From a checkpoint of a small self-supervised audio encoder (BEST-RQ).
Model: 15.8M parameters, log mel input, arch jasper, norm layernorm, activation relu, depths [4, 9, 4], widths [128, 192, 288].
Training: adamw at rate 0.0031, batches of 128.
Rows from block 13 of a small self-supervised audio encoder (BEST-RQ), named by matrix and row number. Rows with one number belong to one channel. Each number is 128 + 32 x the weight over its row's rms, rounded and kept within 0 to 255. All counts start at 0. Numbers have three digits each.
After each channel's rows are labels from the 100 clips, of 14976, where the channel reaches its highest value: "peak on" is the class under the peak. Only what is clearly more common there than usual is listed. The data: synthesized solo parts of chorales (CocoChorales). In brackets: how many of the 100.
# convs0: first width-11 conv, stride 2 (model.blocks.13.convs.0.weight, 288x192x11, each kernel summed), inputs 0-191
# convs1: second width-11 conv (model.blocks.13.convs.1.weight, 288x288x11, transposed, each kernel summed), outputs 0-143

convs0.71:088092141108146107156105128156099163121074089121142120150138115113102120117102152142101090137083002110139148164106136109078131063132075122113129110098145160125121138107102127149106092145125100129086061100126162113112008092135125100117179122105100029104185141100166131146100089080123199115104089129151113016143117116078109114117194075153139094135167100076131162128124123130090156156119179129104133141104106109149136138122154064138161175142088132075176103135139140147124099129120133100082112169154119132070133124107158123147097117044113141104144118110099132132108166114123109106
convs1.71:126134139133103093073135146149073078159139116139133110092135120066111132116120152154066136128124119159136139137093163129123124132122083168127148111061103186121126105130132140183142122159122122030159129140107113141166123072176182112157131119093074105064111132137088191150150184123147138079156087092166117110043098146166098115162168111130092114077162126085162110111151072152143111116109133104151069095115154152101073136169093126141146
peak on: E5 (34); G#4 (27)

convs0.268:117015125102124153095136098117132119088071160177105121141086125141126095100125081129077126142120134101127144121118103108142174136125124112144158096105166056121155020061151138132131142139163132138117173113073151108097049101114102112104028119093075132136101112150107101070083140154075132124129090101134074143160152151117150126128142096172100119134147153123036161123101155115127158131051137157159130106054172178110131075102147152175131107143117126123133071152115120132102091126139146143018116123091139126160145156154133132157085096137181136114103150121145149152127152131153115084
convs1.268:119108173123127117056135058120136084068104062107148116145089163160087142133092051165176149146137120117143143132179141118097143152131146107084119157116138121046086132145170143158105164112098191074095128141159094160131142067145109152124146078166163159132118125098138134122072107134082115096086174145153116102103147100144118148126150176101164146137108116085182130138100076117107118142118127145110092105097064142113101102092103106101129
peak on: A3 (38); G4 (37)

convs0.181:163143115093112154143118150112142145092165121098126101123057142183157100100123137125155118122153066143100103122157143117027118153129127140117077173136158158129121096034133108122112183130122142101109130089189053112155095154173097140097119168160154076094157149104078085092112141110135140120096136137029179086150134160131164114162100034159132117129136035136147148136133180051149127106138115128077158109114064117155147128116072072149168143117145128138132118146110153135147103113147165108067107191132124120094107132136146082101109112103148116176128094147078147128089147141138154062
convs1.181:120123150133149128065049044111137089080103177094132066092139102087067135126157203092148155138114139131093154105159138095121146065084096161123070117108163146118133141176110140137126118091115109121198184128149127111122106149153145142117188141166123153128128187091079177137162170181119169118123055095115100133132135170123068134087099143136098103134154076109161156167123129177174106101182137118115139097152177083142097081075143112139107
peak on: C4 (49); G#5 (47)

convs0.157:081141154122133105072127111126097129133195112099128133119144096124121053104153100093087144146121132145106092120167078114131074136107167059117101123161071142150131130044116099119138155099157081088111088063078100119134121114090100102124179181140165068076147151149110152165197145075102119141117144139119174156124143115152176119087096145134187087122079044117147100144157138125147030119159153109156102114154082137139204100132142090092184128065119130118116141096101102113127158110073119099078137142121122143166129143108154115056146141122081110154111115120047126104098093099138117088
convs1.157:164127170057137161128198130113113158131107169087128075132128097115122119139141143149124182057107169050083137122188059133154137151167124076126099089169169057127142109087096114099146138131114151113156116111136010091098165142142113111169111070113158131141169080128119158101154160110098163109044170150157138103157130146161091130101132117074083120096134117084123154150073088128123083121076126102118159056104102123172119151128123114139215
peak on: C#4 (33)

convs0.233:126092136148127174097097098133124080119083136145173108106156134037120057143108088150107114145101180153125135147057109125099068129141113139145146109102188130159017127049123152135131131119160108152138118156103149123153105112127137126116129118065125140101079138096153105055055084139091115112107144090139154045171128136116110154102052085103097140139079106147134150123077130148145130143141157099138118130059153140124157127101129118118157111137096129085094134123072136168120068111136128147050115075146139134173164107130084023136122093063092138130135160111160125112121143162078125139
convs1.233:166069206183102109119124105112176164141067161199091090173118120157131127116130092178117104089083148097089093085109133169070108137122155083147075142097126096141078068117155060123136126162114128099109121139120107084137144183148156132136181088169135162107139062126117150112042112152132095127171132145142076104077073122077144114110026192137112074152142173119150102100107097153095118121100168070142104092130123120109194073072166142155156
peak on: G#4 (70)

convs0.80:099129131127132129112113118145138113158094093119151137130198129216164098126115105146113147188121145175127127144070088143187096129128142108109150132116109134101162149136118152165131136098169091096077181150087108139104105172102080147116143155050076141144050144121155173149092123112103116172155126138135120139111136116138143098135134115168108133094166114019148075130208099147173075144124152137147145145121113163101132128108164074133082137094089127132079175084116061088118112130028014143141160070129124126096151143053131100116178149135112110112127103115082141124134141140119159150
convs1.80:115132137127123034074096169075154139109105136159183084134160116171168098072150126113160113067140148184104147067137113163127155148135116129149138178142133146121140172155156142131153128154175182164093090070107142131092092147150144125131126127103147123100166135140148165139143126103174157084114137047136126130151077128085092112169124105132083132092110172122050122132121052126160088115096087099149141156118142144104099136158123185121164
peak on: G#4 (26)

convs0.166:115124084132116126173127113113133081139131146086088131126150132111145113113079151099146137081121105116158117129109096149164114104119141164159062149141065160152004086110140140139080151136104137079118093143094127135131132138129106147148093114143098125118087099080070131094119120103101136121148183113109124093102130141092106116119117146120066158165049062113151143137112177114173116103086085096075132137110137122062100074143114152073040143039095126154093117105139197147085076163164141135150108106153104084147152152129129118051172120142155131186151107134105100116192092183174161158
convs1.166:153066127159121193084139108153154131165156140056106121134126175190050144115164123128136106144059110095132129119161149156062177135080145148118128109133130168141107168157174159113084123094163158150074161180111118139118109104141181118145132107104104061132121129140070094130106158151144062118100141131154112121114120093154150137065131162124115104090095134255183111094101187094107102096100111114136127115111058115081133106105218129151120
peak on: silence (98)

convs0.211:101125073151149121076123109144114116097096112102139115138105124125125082062114179099155114131131142161129035138146096125062122132134082129128151147140080129119170026107164027144115113124119085114147147157103130134133130123116102117126152164114143017065176112105153117148150087151104130135107101133149105104077062120108163131182086138140110142121052166128038105117085117074143106124149146129115130109139160178138159142145140155129132034128107129112081048112139153133129087118139124100079132154125120077120145145119085050151088123170064126137154119109144138111101173139150147122
convs1.211:165197083067122148128126142084104105150059106099150106139156081158108115111113129170125143136099143110126189108113090074119106146170111109142144116108078132153098129160149090130035099151125169024156149100115092142127146127168119146129152143164151134104118051110103106170029170171117130113166150103173078102104109067158112108095149117134122172070174144163083072112115145129112081127136150131139131092129060070110144112106147163140146
peak on: E5 (35); G#4 (25)

convs0.108:069161153118142138088125124120103108097135116121163057130092124116110163130138031111099124167123169107121171127166096135101104099113148058168152144139136030107082060069122099135171166143141160090164157119108069135089084126169149105123097116127136139137120103184112115036148140187132178100108146119158127099142085152116170140078136162093115109133146126137065138124091126123148128127114106175158113117102095156117180102144156164111091071135122124114126111118149127112124128094040093110051118071145125105144140140137008116123136132113088082110127126153124087149087095067126138106
convs1.108:093159135113113151132121175154160113145138109111129124159041125098143128140070070105144122140133136059136136108102163156085071115104141045167110111135149087086096162124138130122107166125120116137102136137133165161130076090157136134120104042132144125167168087159136163168080167084053115129144122150151109149119140132105114104140036124150094155157105127135182123118049147098099097127142161149115051119105178171160155163102124170118148
peak on: A3 (38)

convs0.51:145152097143121095149116150159134065169154172102118154108185121147137143109125135134153123149137136162117125149108156132130160000124158104088161110119105099178000135115115123146095089158169127137107140124112133144112138132079140115162102080196144110122114117091015108102138136139146099129039122089123172165165135112133182123106137131144168111131115206115126168107088153090161148127129182085117139160119141071089152094143072139099105122104132120144118127107123116125137094129083141162154155138167122135170134123073094084121092097172084079144098157118122105107105099070130115096
convs1.51:141170122153119163108120067122139124064112129130088110115135146161093165140130155119109120100103130110160165147112164107169143112127174144060173161146106145116118077121135138202168135045149172105129079117104072145148126080091134159116139113166155152171115180173109128121142088172116142092118102059135119091138104124166149147146131160177132158057089179115193194122108211151127104152097151166121129150087122096122148154147116148137074
peak on: G#4 (30); F#3 (29)

convs0.234:186166153101120177143170141134098057051080118137123053125175137142110144099135173162153120124095178123129063103129086154124134066121086091113117121117114153113116138087111130153116136150154082092103175175136179144152000152194139131129116105130107140066126072158165098140138112123133116127128132130155053116152130142069157124090181103103093133088082139113127169096095133213150187131152146147145125108109090125157155142136176142121111111097145130152101133132115117137098111112136136093132111146070111123115136175120130061040123112142097070103153088136125160109153177085106128131
convs1.234:160126145152147163128133137115177155102088130116161056169122155145142104099096096076147104157155157132152143153073101116081122136064137139151151046135146105115107133176135167121138156125171111131134129138085148131157122094124141068139121134144132147126082128152108109091105120144119158141084094141163117119108115207162127117126175150100110152095145096152122000095100156143100102068149136140129082110119143135153138123136122144154129
peak on: F5 (31)

convs0.184:146137144129135081088120135095165097137166155159096087053124116169125155079151122166169157147120141150106117172133089164088126128136132053085104156144090151123154146115088148123129095110131116127140158108175144162166119180161082156109156113037149116170142085108207152129087087129181062122116089137141124121126111079140145110105168077141125151085124105087148161128149090095121097140161101153056168094155147089138153150122105151042160113129165133142143113106142138049156142174142078140092024139144131078067150094168134138141149126069132190105106142153114105112075155101127166147
convs1.184:060132150149162118141157134111135160168188096147138116121138096154135083108136096151112222123114126147156174134134090105135146177146095103144112153103174127140120159122179126109133136167140095102138154092080133130124139135122156080158074142096095173157077101137089088121143182106084142131132095080127118110151123140144122174141138119080142147152173141255028155126103139134153135046097123131180117127104140156107109146139196144143119
peak on: silence (53)

convs0.174:072174093147143125130118153098121166120051131119145072128132101142151164116113143147172130161150111148079097117092145138124099142125122123109167158090160140136150160121128126129124094076148136138115095149118094150129148134127160145100142138136169113133168100151125148154170160124174111132115061138112089100122107119070031094180116064115137157098150099108145050153120056109135106121056150118135130139000114101193087110141125082174062163126128129143097156131106164138090125143144164137064116144088134142147115123081160096174138077068067181147124094126131172125095136198097143143
convs1.174:132127121128133105120109162106150106208158127179092153136163086132103109107137151170099118130130105154141179081108172124114088122080134141156112126125057165155128093141117118144188094142098053141187130116117102097070162150122139050137151094137133139127174127126149095066056084170122146133119139179138074119128137122166105154139114109156118144111146125158096054121121108112121198121097138102100086102113172098118120096113115097142166
peak on: E5 (44); C4 (34)

convs0.276:133140139134142111118126101139090162099000133084166106101122102188160111077117080110119116171096135176107065097088147137119116129128109132153156135121082133123133140132144141132107149126115115125101141122133046118147065135113174119101081151206080106140102120061146076139123113054142095157113110115132078161133148086128133169178150115103066149096075134099110053122179101071104141122118134110122100123033098125120124092121186111191095162090146131132130123110096138136150133111037076092129094144100115128149150173146136097119109154154115115108118150092088144112114144132093126133
convs1.276:153169163099128118127097133122149161114120168148139119152132079103160139098182153151113106098124090179154091128046131099142155082118142125121166101152086169136123107148148181168115129145161130162118104108104147130131128172121114126129147115118132072142152121157119178158095060149128129103100159055160141124086141101091154164153112119155107123091146121131144139184123079112137101108141085147093096147133095128123129128108131100148142
peak on: E5 (63)

convs0.228:098128191134112156115098070149123106133176185136142091122137140141119148124127112142140145132126125091094152086140108144087111122120153160052118152131152076161127155078104072129116047107155153114131051078146132131112089122111096147111105136135173147131102150130142094097098142156167144138103104119044181084116200114125080127134101101166102135131130118205095064128108130162095069119138142108077149117145097044190088099099147124079104110097148131103161054095162170117085137085116139090165080210126132070083180122126129078135095140110109146100119131118086122149177118161098145072
convs1.228:154160113079139054114129094165049139156107162134135161164058145100131111153090070159071112125094179137103147139099117146131139103074112159125145142132124138138101193113107153153181134155151055103136149186091110089083100094104109104101154150149126162177141072102123079147151112124143178135114132095105046117092051149150176139153102117201186115167098117101077141200121106136090182077138148096142142122096160071184148128130108120124136
peak on: C#4 (44)

convs0.269:090129117063129083134077111128094127141170124140093143078107136148125065126141074115138095197148116110092119119094097094090092166119097131043143093119012140156147152118136113054099093135149120120125161094167106148173107099147137089079177139166159105102130133127129077177143120126110157112123153140167132125098062138158169076156108107155158105109124127108178061130150102119066130154108130058107153118145087109123151107177122054097177198105114128113160156096134107096154099114125103103133142208154114071101061127098122124122131077119089086143093087121118185109141150146103140132
convs1.269:130149149128126122065116095076057166118104164092150085157150119077128162127146165080142105134146112131134160139158094148134143159108082144099108093147169160142142123093160134109130095139110179111209138059098133145144089061107083100132063148110145138094108176026034061112182151086094170120087168092170087121165108121186121136116178088067086138142143062081137105090084093089137080097020096092107118123103152144142133171165068131117173
peak on: E5 (28)

convs0.172:110108119121151142182142106161147165116161127127070134134136121138132173132166115108149116076131131149148112124101132130148134002151131107118076146134100113157036153063094094130123095102108151058178128123088165139140102157122130119160094142059136134155089146088152130172102137111169079118120128099129167151090077130099095070120116171123142157147160094149112136130103154139123120100109103107056146087149140081151146129128129134123099143167144134112170099147109160117125070107115079079140072106158113060079123130186110132093134079148135212164137180141021081105140099152112154059
convs1.172:216100123120132126128170031136108157137210121116076113122136199085081119131125088134145111156099121143080083153073121121123129217115110135126132107114174135055098176112136101136117133133121148116134166177104164163102108151120126186107102151159067067177152144113121092132147072181102111075115100147097063083049105088053125086150155096128144146109090137162159141177180171160136150089148126150130160157148102042114127131110184117129128
peak on: A3 (60)

convs0.63:157153093145151151143137138116140185112136119094128143086138116143141142100073170098156150097149167116098124085118125127141134078143108148140070151126152160105068095120143133141156120141154083108135083102132198134097020167135144155122125121056095166037147100167176124119150134069134102146144069135151114184127141111087143135038166101086057159107118127106126154081052138049123150132144095158085136158088121162139141092167123100164173044112108135159169145102090168117140121160137149157185134129122107143149134117137039068112109099125132149136112130129126085104162161153166123106
convs1.63:069076069139110154116172098107147194147074122117087118098129141145080074110155117160167137154147106130153113122129087129084108105124166102126144037128146118071143112140076178135147096153131125131162143132063081122148122130161149092150140108177140117122036135140052088055076172165086123124078077097160149126130139150160145094080165131086116150081144140127115008088146151097064179117110128141146151160126151135123187169112114133170105
peak on: B4 (31)

convs0.102:139095156149121107154131091079086160117078122105111172111069133131126067066181140115121113125086127116140114153112124087133159138152144116096062057100124085138138086116116118087075087046107059156180073078117134155084100127085116133107188132129164108155135127125151102114175206083122102124148099087149148151135094135123159201150038079175187118113091137137075151105123133111116138147134117133086138107138140108123203132127063064148192082114120128140139104126120137131104186117088078158164116136121092137113146130145085123138135107149111140103129114120105135171025158111115146109
convs1.102:145143122090096059135169121155085151142120044133141142150139100138130128121160092146129156151124155137084111105077128146145136118162132189089109085115157210172171057075119099095130144180097154133085160115136122164144048072071165168129153132121164141121041114133110127180126104115123137149157172120105125158140115120164126126047089111150122095122142147057098100177184142082056099137082156167097069134157119097098121140133118128107128
peak on: B4 (64)

convs0.116:147118162120121059071088097117115066112168149110091120114081131146072112011115132170108077101135138075143127151133158130056124091131118083082147139133123079135126120086096101146126098132165143113141102139173181134172095086092106098120112118132144143134085151128141121087171107084152181124110146131144137103152153104128172106075155084077175103135122045085140182121077125136096047145174146119144126112131148065164152161125103102117159117109093133076141045156132089110118142141094149118116109080126125091028159151149150140084155149125115074112076126117136136118094099153121140080
convs1.116:149139122060123140141160098185134132120151148129126093124060200099156120103095092071069139134177109153089121182085119147129161121103135069142134116091131091139140129168142074129120131153117069144111117132103126099175092154099103160148122142144075155175131132144161146133158155131187104143134129055124112127106101120151114131122164102139143116145147083110176158160091107131137094127126166089105139137152152152171070141058163115126121
peak on: C4 (45)

convs0.22:128168153158160147113137132163141104151145176123176129119183132156146173177144140124173203101160166150161160161106177188160155109140145140147131154168142157155084174121167136128121144147184173162115149154133161172165121183168180211163111129143118162135123140082114153172137155135149135191137171144164153162125145080126120121106173153131119186181150155140134162194095156181134154134111168152163164164141154136150129158167135153083097143082168126193127144189113170098134078110187139169148054142170107174167140161114162150121153151153138128170160185166141108131152119109146197184
convs1.22:178090120219100095110152102169167141140094133114126104128157159120116069125167173121144073191154093123136121137108117147132173127079109116128084098112130118118160126164117102136134154113122160129118124185228143101136080146112135168162184178094105110139084179133134111126145114147118097145168111135132107137127159098083145105142152112068169090133126121052149100149137113108074133213084120172140119159148151153121131113129122152100069
peak on: silence (51); F#5 (28)

convs0.72:131117062079153106172149065131138114149117115160145116139134132152100115155095102138146118146119083137116083135143113156130148163112078094123105148172119120138171139153142104117103167135181127060132163085075041126108097113123120109094056128132103107071144151132108059130067141050089112116135146118118089130070129150116090120146022097159179129139146054120132026097138133051124101116105152108152165126118047138081106094142089104114109151134133131121069082169093099118128098121131137086142130165145102142092056146107094118108135184146189114134146080139103168146126117152151114128
convs1.72:108112094132130130099118114126094120143149156103123100172122139153121114136154160138168104133061086098143138107089128128115183133173080113094125118101139122110099120125126122130133090053156209169147167079116166102089150105164059129172134151158108092171107152140162185110189094119124123119074166134145120165122155086088083114112096086070143096073131107152143075112180092129161157117109103164129128146173172110153180111126090159117149
peak on: silence (100)

convs0.82:161147185131125159186157117100147088105116112100075100118156098093154113141114081156156116164078154070143092128135072107097121152119105118118154139140110120066155122195152120093121089117159057130116132134090103122138048145162155144116131122186120127034045127147100060125094079118087061122124142130090132143141138159114135121180100146207106102106150181133126082119133140133135096155157165107143133151171073095154107137130128110094139113097144126133127093178103063151156160106071144152143155106034149067151187121094115113135072125118149130102135157134042166101096134123121131101
convs1.82:122140175095164101095124108116121107081116093165076075197159087133160141129087136183134140127091127091155160127087109188142099103108142062122140064118157113107109152131104132098132146187141158162187132124155087142091140100092160139137094166129095137072106089083130088130123141070168120187078136135145125159129177081172107143167103123132154158123145132119133132119138072087160122129126126077152160196137176095154096174106134144131147
peak on: silence (76)

convs0.111:096137154123096078076169082150084128125196132113000105083152094145157140130163098147145124090122124172097119094123044124174100154116142086161110139128128080143089140107128123170138122103159110125117171123084146117159085141085164144178065127089133108147105122082062051147104103115112109133136159106162106172150162166120115087129133157138055151119083128065131147123157127134124151113146131099116125125115133135159141087118120175134067108097097129129088143116126134158131136117095112147111114130128119040107158168061149087053074104075133133160093150157125086134163067130160142071
convs1.111:112107126182165180119105158125147137172121142089067110162145112112108067126179113134169091064133185140143080154168061077117128120110138113129156181107155088100149127168132112156093130092094158110090100146114090118157146096134135109097078161103127120190167150111102145158143144086147090108112103130096146147141090155083099091180119130050138134148038077166157177143151135131084072089111142106107127148144133161111101118142142117142111
peak on: G#4 (25)

convs0.64:158101128139116158082095125164115092071121109179131118148149147153106138094159153162114128088138094135156092069105000118141106120134099081119158161114132131079130145139162126174183177085152125141104093087109144151126137065124094107110077127091107133160146181182184157166155070111107117159114137149155089149096178116108051142093134130112117088109114155069085113110128130198131106108144102088156179108069128134111127130148162176079081129150056128102140051133169051108130122173165138105145163127149093125057129139162143138150104109133138123137111079124160132116157150177162163131
convs1.64:145099081069141156146131089152086104093114162071159171057102129211136117028138114122147142163170188156172130106126070084164128153118116150082119124061200115084100138119139133128158120152054130122108157164144111138104146146207110101076142153145154108178082138079117100117121140131137130150137123105146134113149105130121152132102125133079117088116137132064106118121126094122112129113146123112155119114077117133136121084147124127137166
peak on: G#4 (60)

convs0.219:107149136141137167152110160174074138107050102126122195119150114118142138177088071154145115091116129160126063174135074109172065177130067092141067080101085150156119138088130098145168142172162155147047147123125098139118144100124121088090115129137125141166101138155133151134123153108137147107099101149108130030177122151118049143088132104147081112114158151114179093093122124159156109159057138131149135113082043074103123085079162122145133155146140132116163145117098142129086091122142170097168147136116127110148115176043093146119163081112152136114069097071108157106153121173125130101
convs1.219:081101111092093088143154104071144068120135172158110104108117182161138066134137154130053064109171164117156127102126096072111164157094089149130144089115087157140159141094135154109156148175128122174147151178143169131122082118163111144147119054089129155101123105094149098132172064113133174133080119098130133125148111094070135144134108094096082130124067141047126140110123121127161099180107108143122120177116079139117135136153073137105166
peak on: E5 (53)

convs0.244:127156179108133035106096145164063165128146115125155149130156134136087097135096112115157075129149122144162127109086093093126136122141127169140136084110051166093094163110122102144167126082148126065133113114079164151104066066123126095189149131129097115157191112126155138149170150033107115083106119109129068123157126130117113140081105136123081077140142153067149071105100135087106078130100121135157151111042127129175155126169156121154158130149080129080160107102153158100131113127122124107031103167139148136130116148091160142192134166111025160089110137119162128098137093139150118145
convs1.244:133107097160086106145057034088123141175113120093147101059137073107120097089140138126124139066139207141141078095131062145143086148107144148084091146074103131121155082133111126117148061177110097073162069080111099100115150160144113122100132098135158150153141109140122078090160114128114128101199150143121090136170150155162127103181136112100057098081114157080151126142140090140114129106100155115144147107084129137088062133109108094130124
peak on: C4 (44)

convs0.246:108095118126116161117081150144149179132093163150157104136168129093096147086132111107175128118142094113128037080124119130140120145144093150124064154114120108070109086113072115056155137094185115107123138094137098137153129081154088092122137156086135140131126129147127139136127156149077148107143111131109184033099119120136103095108079097117104088111145140162203126089141092141134138148084076148134103123111122150108140065153123111150125092140124131115106081083025088142100022132122125064149145115036133126146096111079095116156136030083128160116102126127131076106163137136086148097
convs1.246:113098070135135144176164131075102134135112144140117115165179179144106099098088107119036065115137154146155118095109119127133096140096065154131142090157180159138108129125135113089111089110171135115102127124149125042071113084113113060150116135135072119111117157152148130085194109146161142132116158044141074105130091130083084138117124146151173147126061115150144137073078108126133090132103160131174115204124081092136143137084138151148159
peak on: A#4 (93)

convs0.191:124067101158112108196125029141132118193136176157141142148155149154117142079101143057115112179133097186138122161141103117087123098123086114093148128118138173133096122115104182179069112166144058183112161147146111114060135114122090120115110138134152050076156095118099154125105128111136061122122127115068161118095141120122105150117133060052097136150144117145079155111094088137116152131106143108100115121127143120099121121069071106072117059148138128101129094158144113109119032128115088059171143119145137133095085191101155106163118172143124089136143137145122134087188120150122116087
convs1.191:159115163148156172104150069081072118122131149155101114154116177168112133107125121096150152097084127154144055140146127154172126150165079081156145101122165106107157132161161144197154160149114058119122135156121095062137161060187138132104108143137088142113091123105085181173125092090119135129125118161130114162129151148157138106096073131089129101106101174131180098135134139155142136094131134111061122120099084147087067086161124152118132
peak on: G#4 (98)

convs0.52:183142110145117141133139118148063185100062143085133072108185107126061184122121135068104076168101157102136146119151096069106136115151140104143107097165187108073112154144117148111152041126149170158098139124112123106117127098096170130147127109153142162136144124146130177152144134162132113081075140092150104148131136156078115143102129123084085105149120124093101131180088154162130146100086125091147082076115121130114164143099086107088098070121040125076127114083162162121156143113115136135154070103154123131085088149162000155125082133120068055113120125121111137130124118123109078130
convs1.52:184097096135082133138166198130144144126135148146119154120111155105172164110128092129118123095132141102139140146136118167128145146134127099096113127000162084098182185086155123143156190099014107103157174117086152144118092187155149167072136118137144131080094126048118143104156112073144132127145112182128125116160118128093126114080080118131048085083110134122170136100176103139097098123123199121096089167123097125145129124140151168049149
peak on: A3 (54)

convs0.16:116161048136099147178137144066139102065087126069116087115108124116143081085114110154146138098115147083102073076145106144123143136121084129154088154090140169134161189107117154146126166183173117129132085076122088113088119146175090146111143139112096061113087130161148141166102087110109170152129137150107144136107129139067139059147167147117095126125129108173078101119153053079097150130137096083110111107047087106150121179115079121156165115110105128131154113157174112138155105112156149168115116093075143113119131124172138147116082088101151155079097159156042131147088160031131125072
convs1.16:123163186128099121155140130065148118136193113071140120090127136141145101156096138139167138102131127136099185154111154133100057065090148139150110115143202098102119139205116058114188118089158139090149115138129131117103135164064114132139157111110099106138108141162162198176088134112111117101119121161207101182092206148128118112118152110165148157148134160151112069148140153072125175126125149137090128072152192147139139153124129106133108
peak on: C4 (36); A5 (27)

convs0.99:073166139123122101079091128155123163068079158143138068103166115083118148141116141138154121182145124109090144091100158128100113123104106103184160112127125161110067038091129116113124159082164135065125178105121122098040124103072161110045108108106115134153093154122136088092110159136167128129094096141143116086166121150082099098073159115138074122113148126077143125132150091111134132113176138079098148143125119171170147086163139130126118117150116128104149098103112079126133120131122085092178130137063116078148097190124179121025062087109161113131093102131098106058125076130136109073
convs1.99:146073142160125154152153138096175111113139180117083122204111195130127131166084101094077128133160153188129082067137190112065153086141136130111103130110102142128142077094124079182115136107145151135104112164105149130176178127108136068125121127134188081130105167081191112195145161086122062130134193139158138071088078161177092061100140106154142135143115127098199089146092081105130109125079114111152151155151163138143129101128118092141139
peak on: C4 (44)

convs0.93:076109166143126094139157038126126132144133139153134093129163119184130021073130154100111076134138164165096050104099087138135173161105084142144103139142123168160136146019098105131097102124137116093119088117099140143114149141140141149067066161141107123114095115091130064161123113052126088146137066129047135138120111113152083103165118099213145131109108067103133139129110126173143116132078154105101112099157149187170082176155143117068127119110144128097103055139096110118123113104135081102183110130130113137052142168104157099141120142118113077124132130127112158114165142150115141131
convs1.93:164133100139154115138150065109147115172145175112154136201149118162125106098124131076135152124158111123038131055156125129139140148097146108076088096127129102121110147135102151124144098159157164121180107101130106120061112100197099051105116158137091142152099039102080147096148109052105158114125152104107133094116087134149123129154076111116106142133168095204124141136128149128043148110086102116168148132133130056128138125031138112131170
peak on: A#4 (88)

convs0.53:162102162118130148116149142155121183177050104140052081077129129080136149079144145138156142221148190133125038130135086116126091126174118150148178127103159164121135090169139109097076083147121072150097126180129137111129143137123100116101177080120144093054089132148148160117168100061162128150138089134165111155132165101080130146124166112103145110107099062139121106144102182148076103070127144142111137142081113075118148120162089117129191112107139129150149135118135172088118147142062105140131142126149101156063168121098156141119107050158047119105109109120098119145109133190093120124
convs1.53:124107176069110081145196187115177158144118066199113117129086107074133132106126116119146136144117132120132157164151065095150110104117119116085143125115137124173142122077135113165118130139142142179109072134109131092121162177137131143124060093123149092045135090085137129106091105109166118132121128130156127102105148142162110131140180131154124129106116089037100097102121107097169143134149130102120087157109145111153125079155070172158096
peak on: F5 (98)

convs0.130:118118147104139154024094137132128134101144158129124111085074091125114098140098159104111121107174101107095162156130096112084126125124126080115124133104140131141165090112120073111178132113162128098133104125119137175149102163123101136135160166061149141095170085064132099107105101099094106104116148105119178115060078147119131110123132055176126148117094093111103164120152127015069042101169072095106120120117096116103059135161140169134144117108157138134153101136142174096100129139162088141092073143121149065119092074184142067127139177110197173091136115104094133138123184144084177120
convs1.130:066143074113097081093135111063128149146145068122141122137181084141124103132135050164134196138151158146167237119116110069130106109164094081168144107112118122135084117136160084126095105172119123124133150103085110112161146130158158140138066181120160134106104113123118077078130198125091141068161118096176078179095126087100130155136115097088137084115138115193004105134098073113175118120114099169193104131126125183112126138158075149084149
peak on: silence (79)

convs0.220:095136114081111130140132100096131132072154048144144152138090072115138105144077095167129093124068130127062097155120134133083110042128123128122196118109137128156074161147095118137183117111098128097130080156132148119157066134100162087116151160077147091144126152101153212081100116066143167134100140143067158110107105061122142054090173065099073150128113078133084189112155163140144138112128104159102063126111092080164106162123128138067102166156142138096146130172109111139131192122113098141076130078165098117172155089108133174153090141105148175120143150113132107145148092101116135148
convs1.220:141122169119116097146124073178180114148174124113054128103096149115144134108115104080088130086155162142140127166057099135152106141182135093131139111138105082102116131090082151125161126096113125086104108084112112105163181142081124086140127110163115153173070090173148173133161139140170130072198144101143141150082120106042117119180148146145126161107155135100124144130069146144113152124138164069143143068133161113089128071141088137148110
peak on: C4 (36)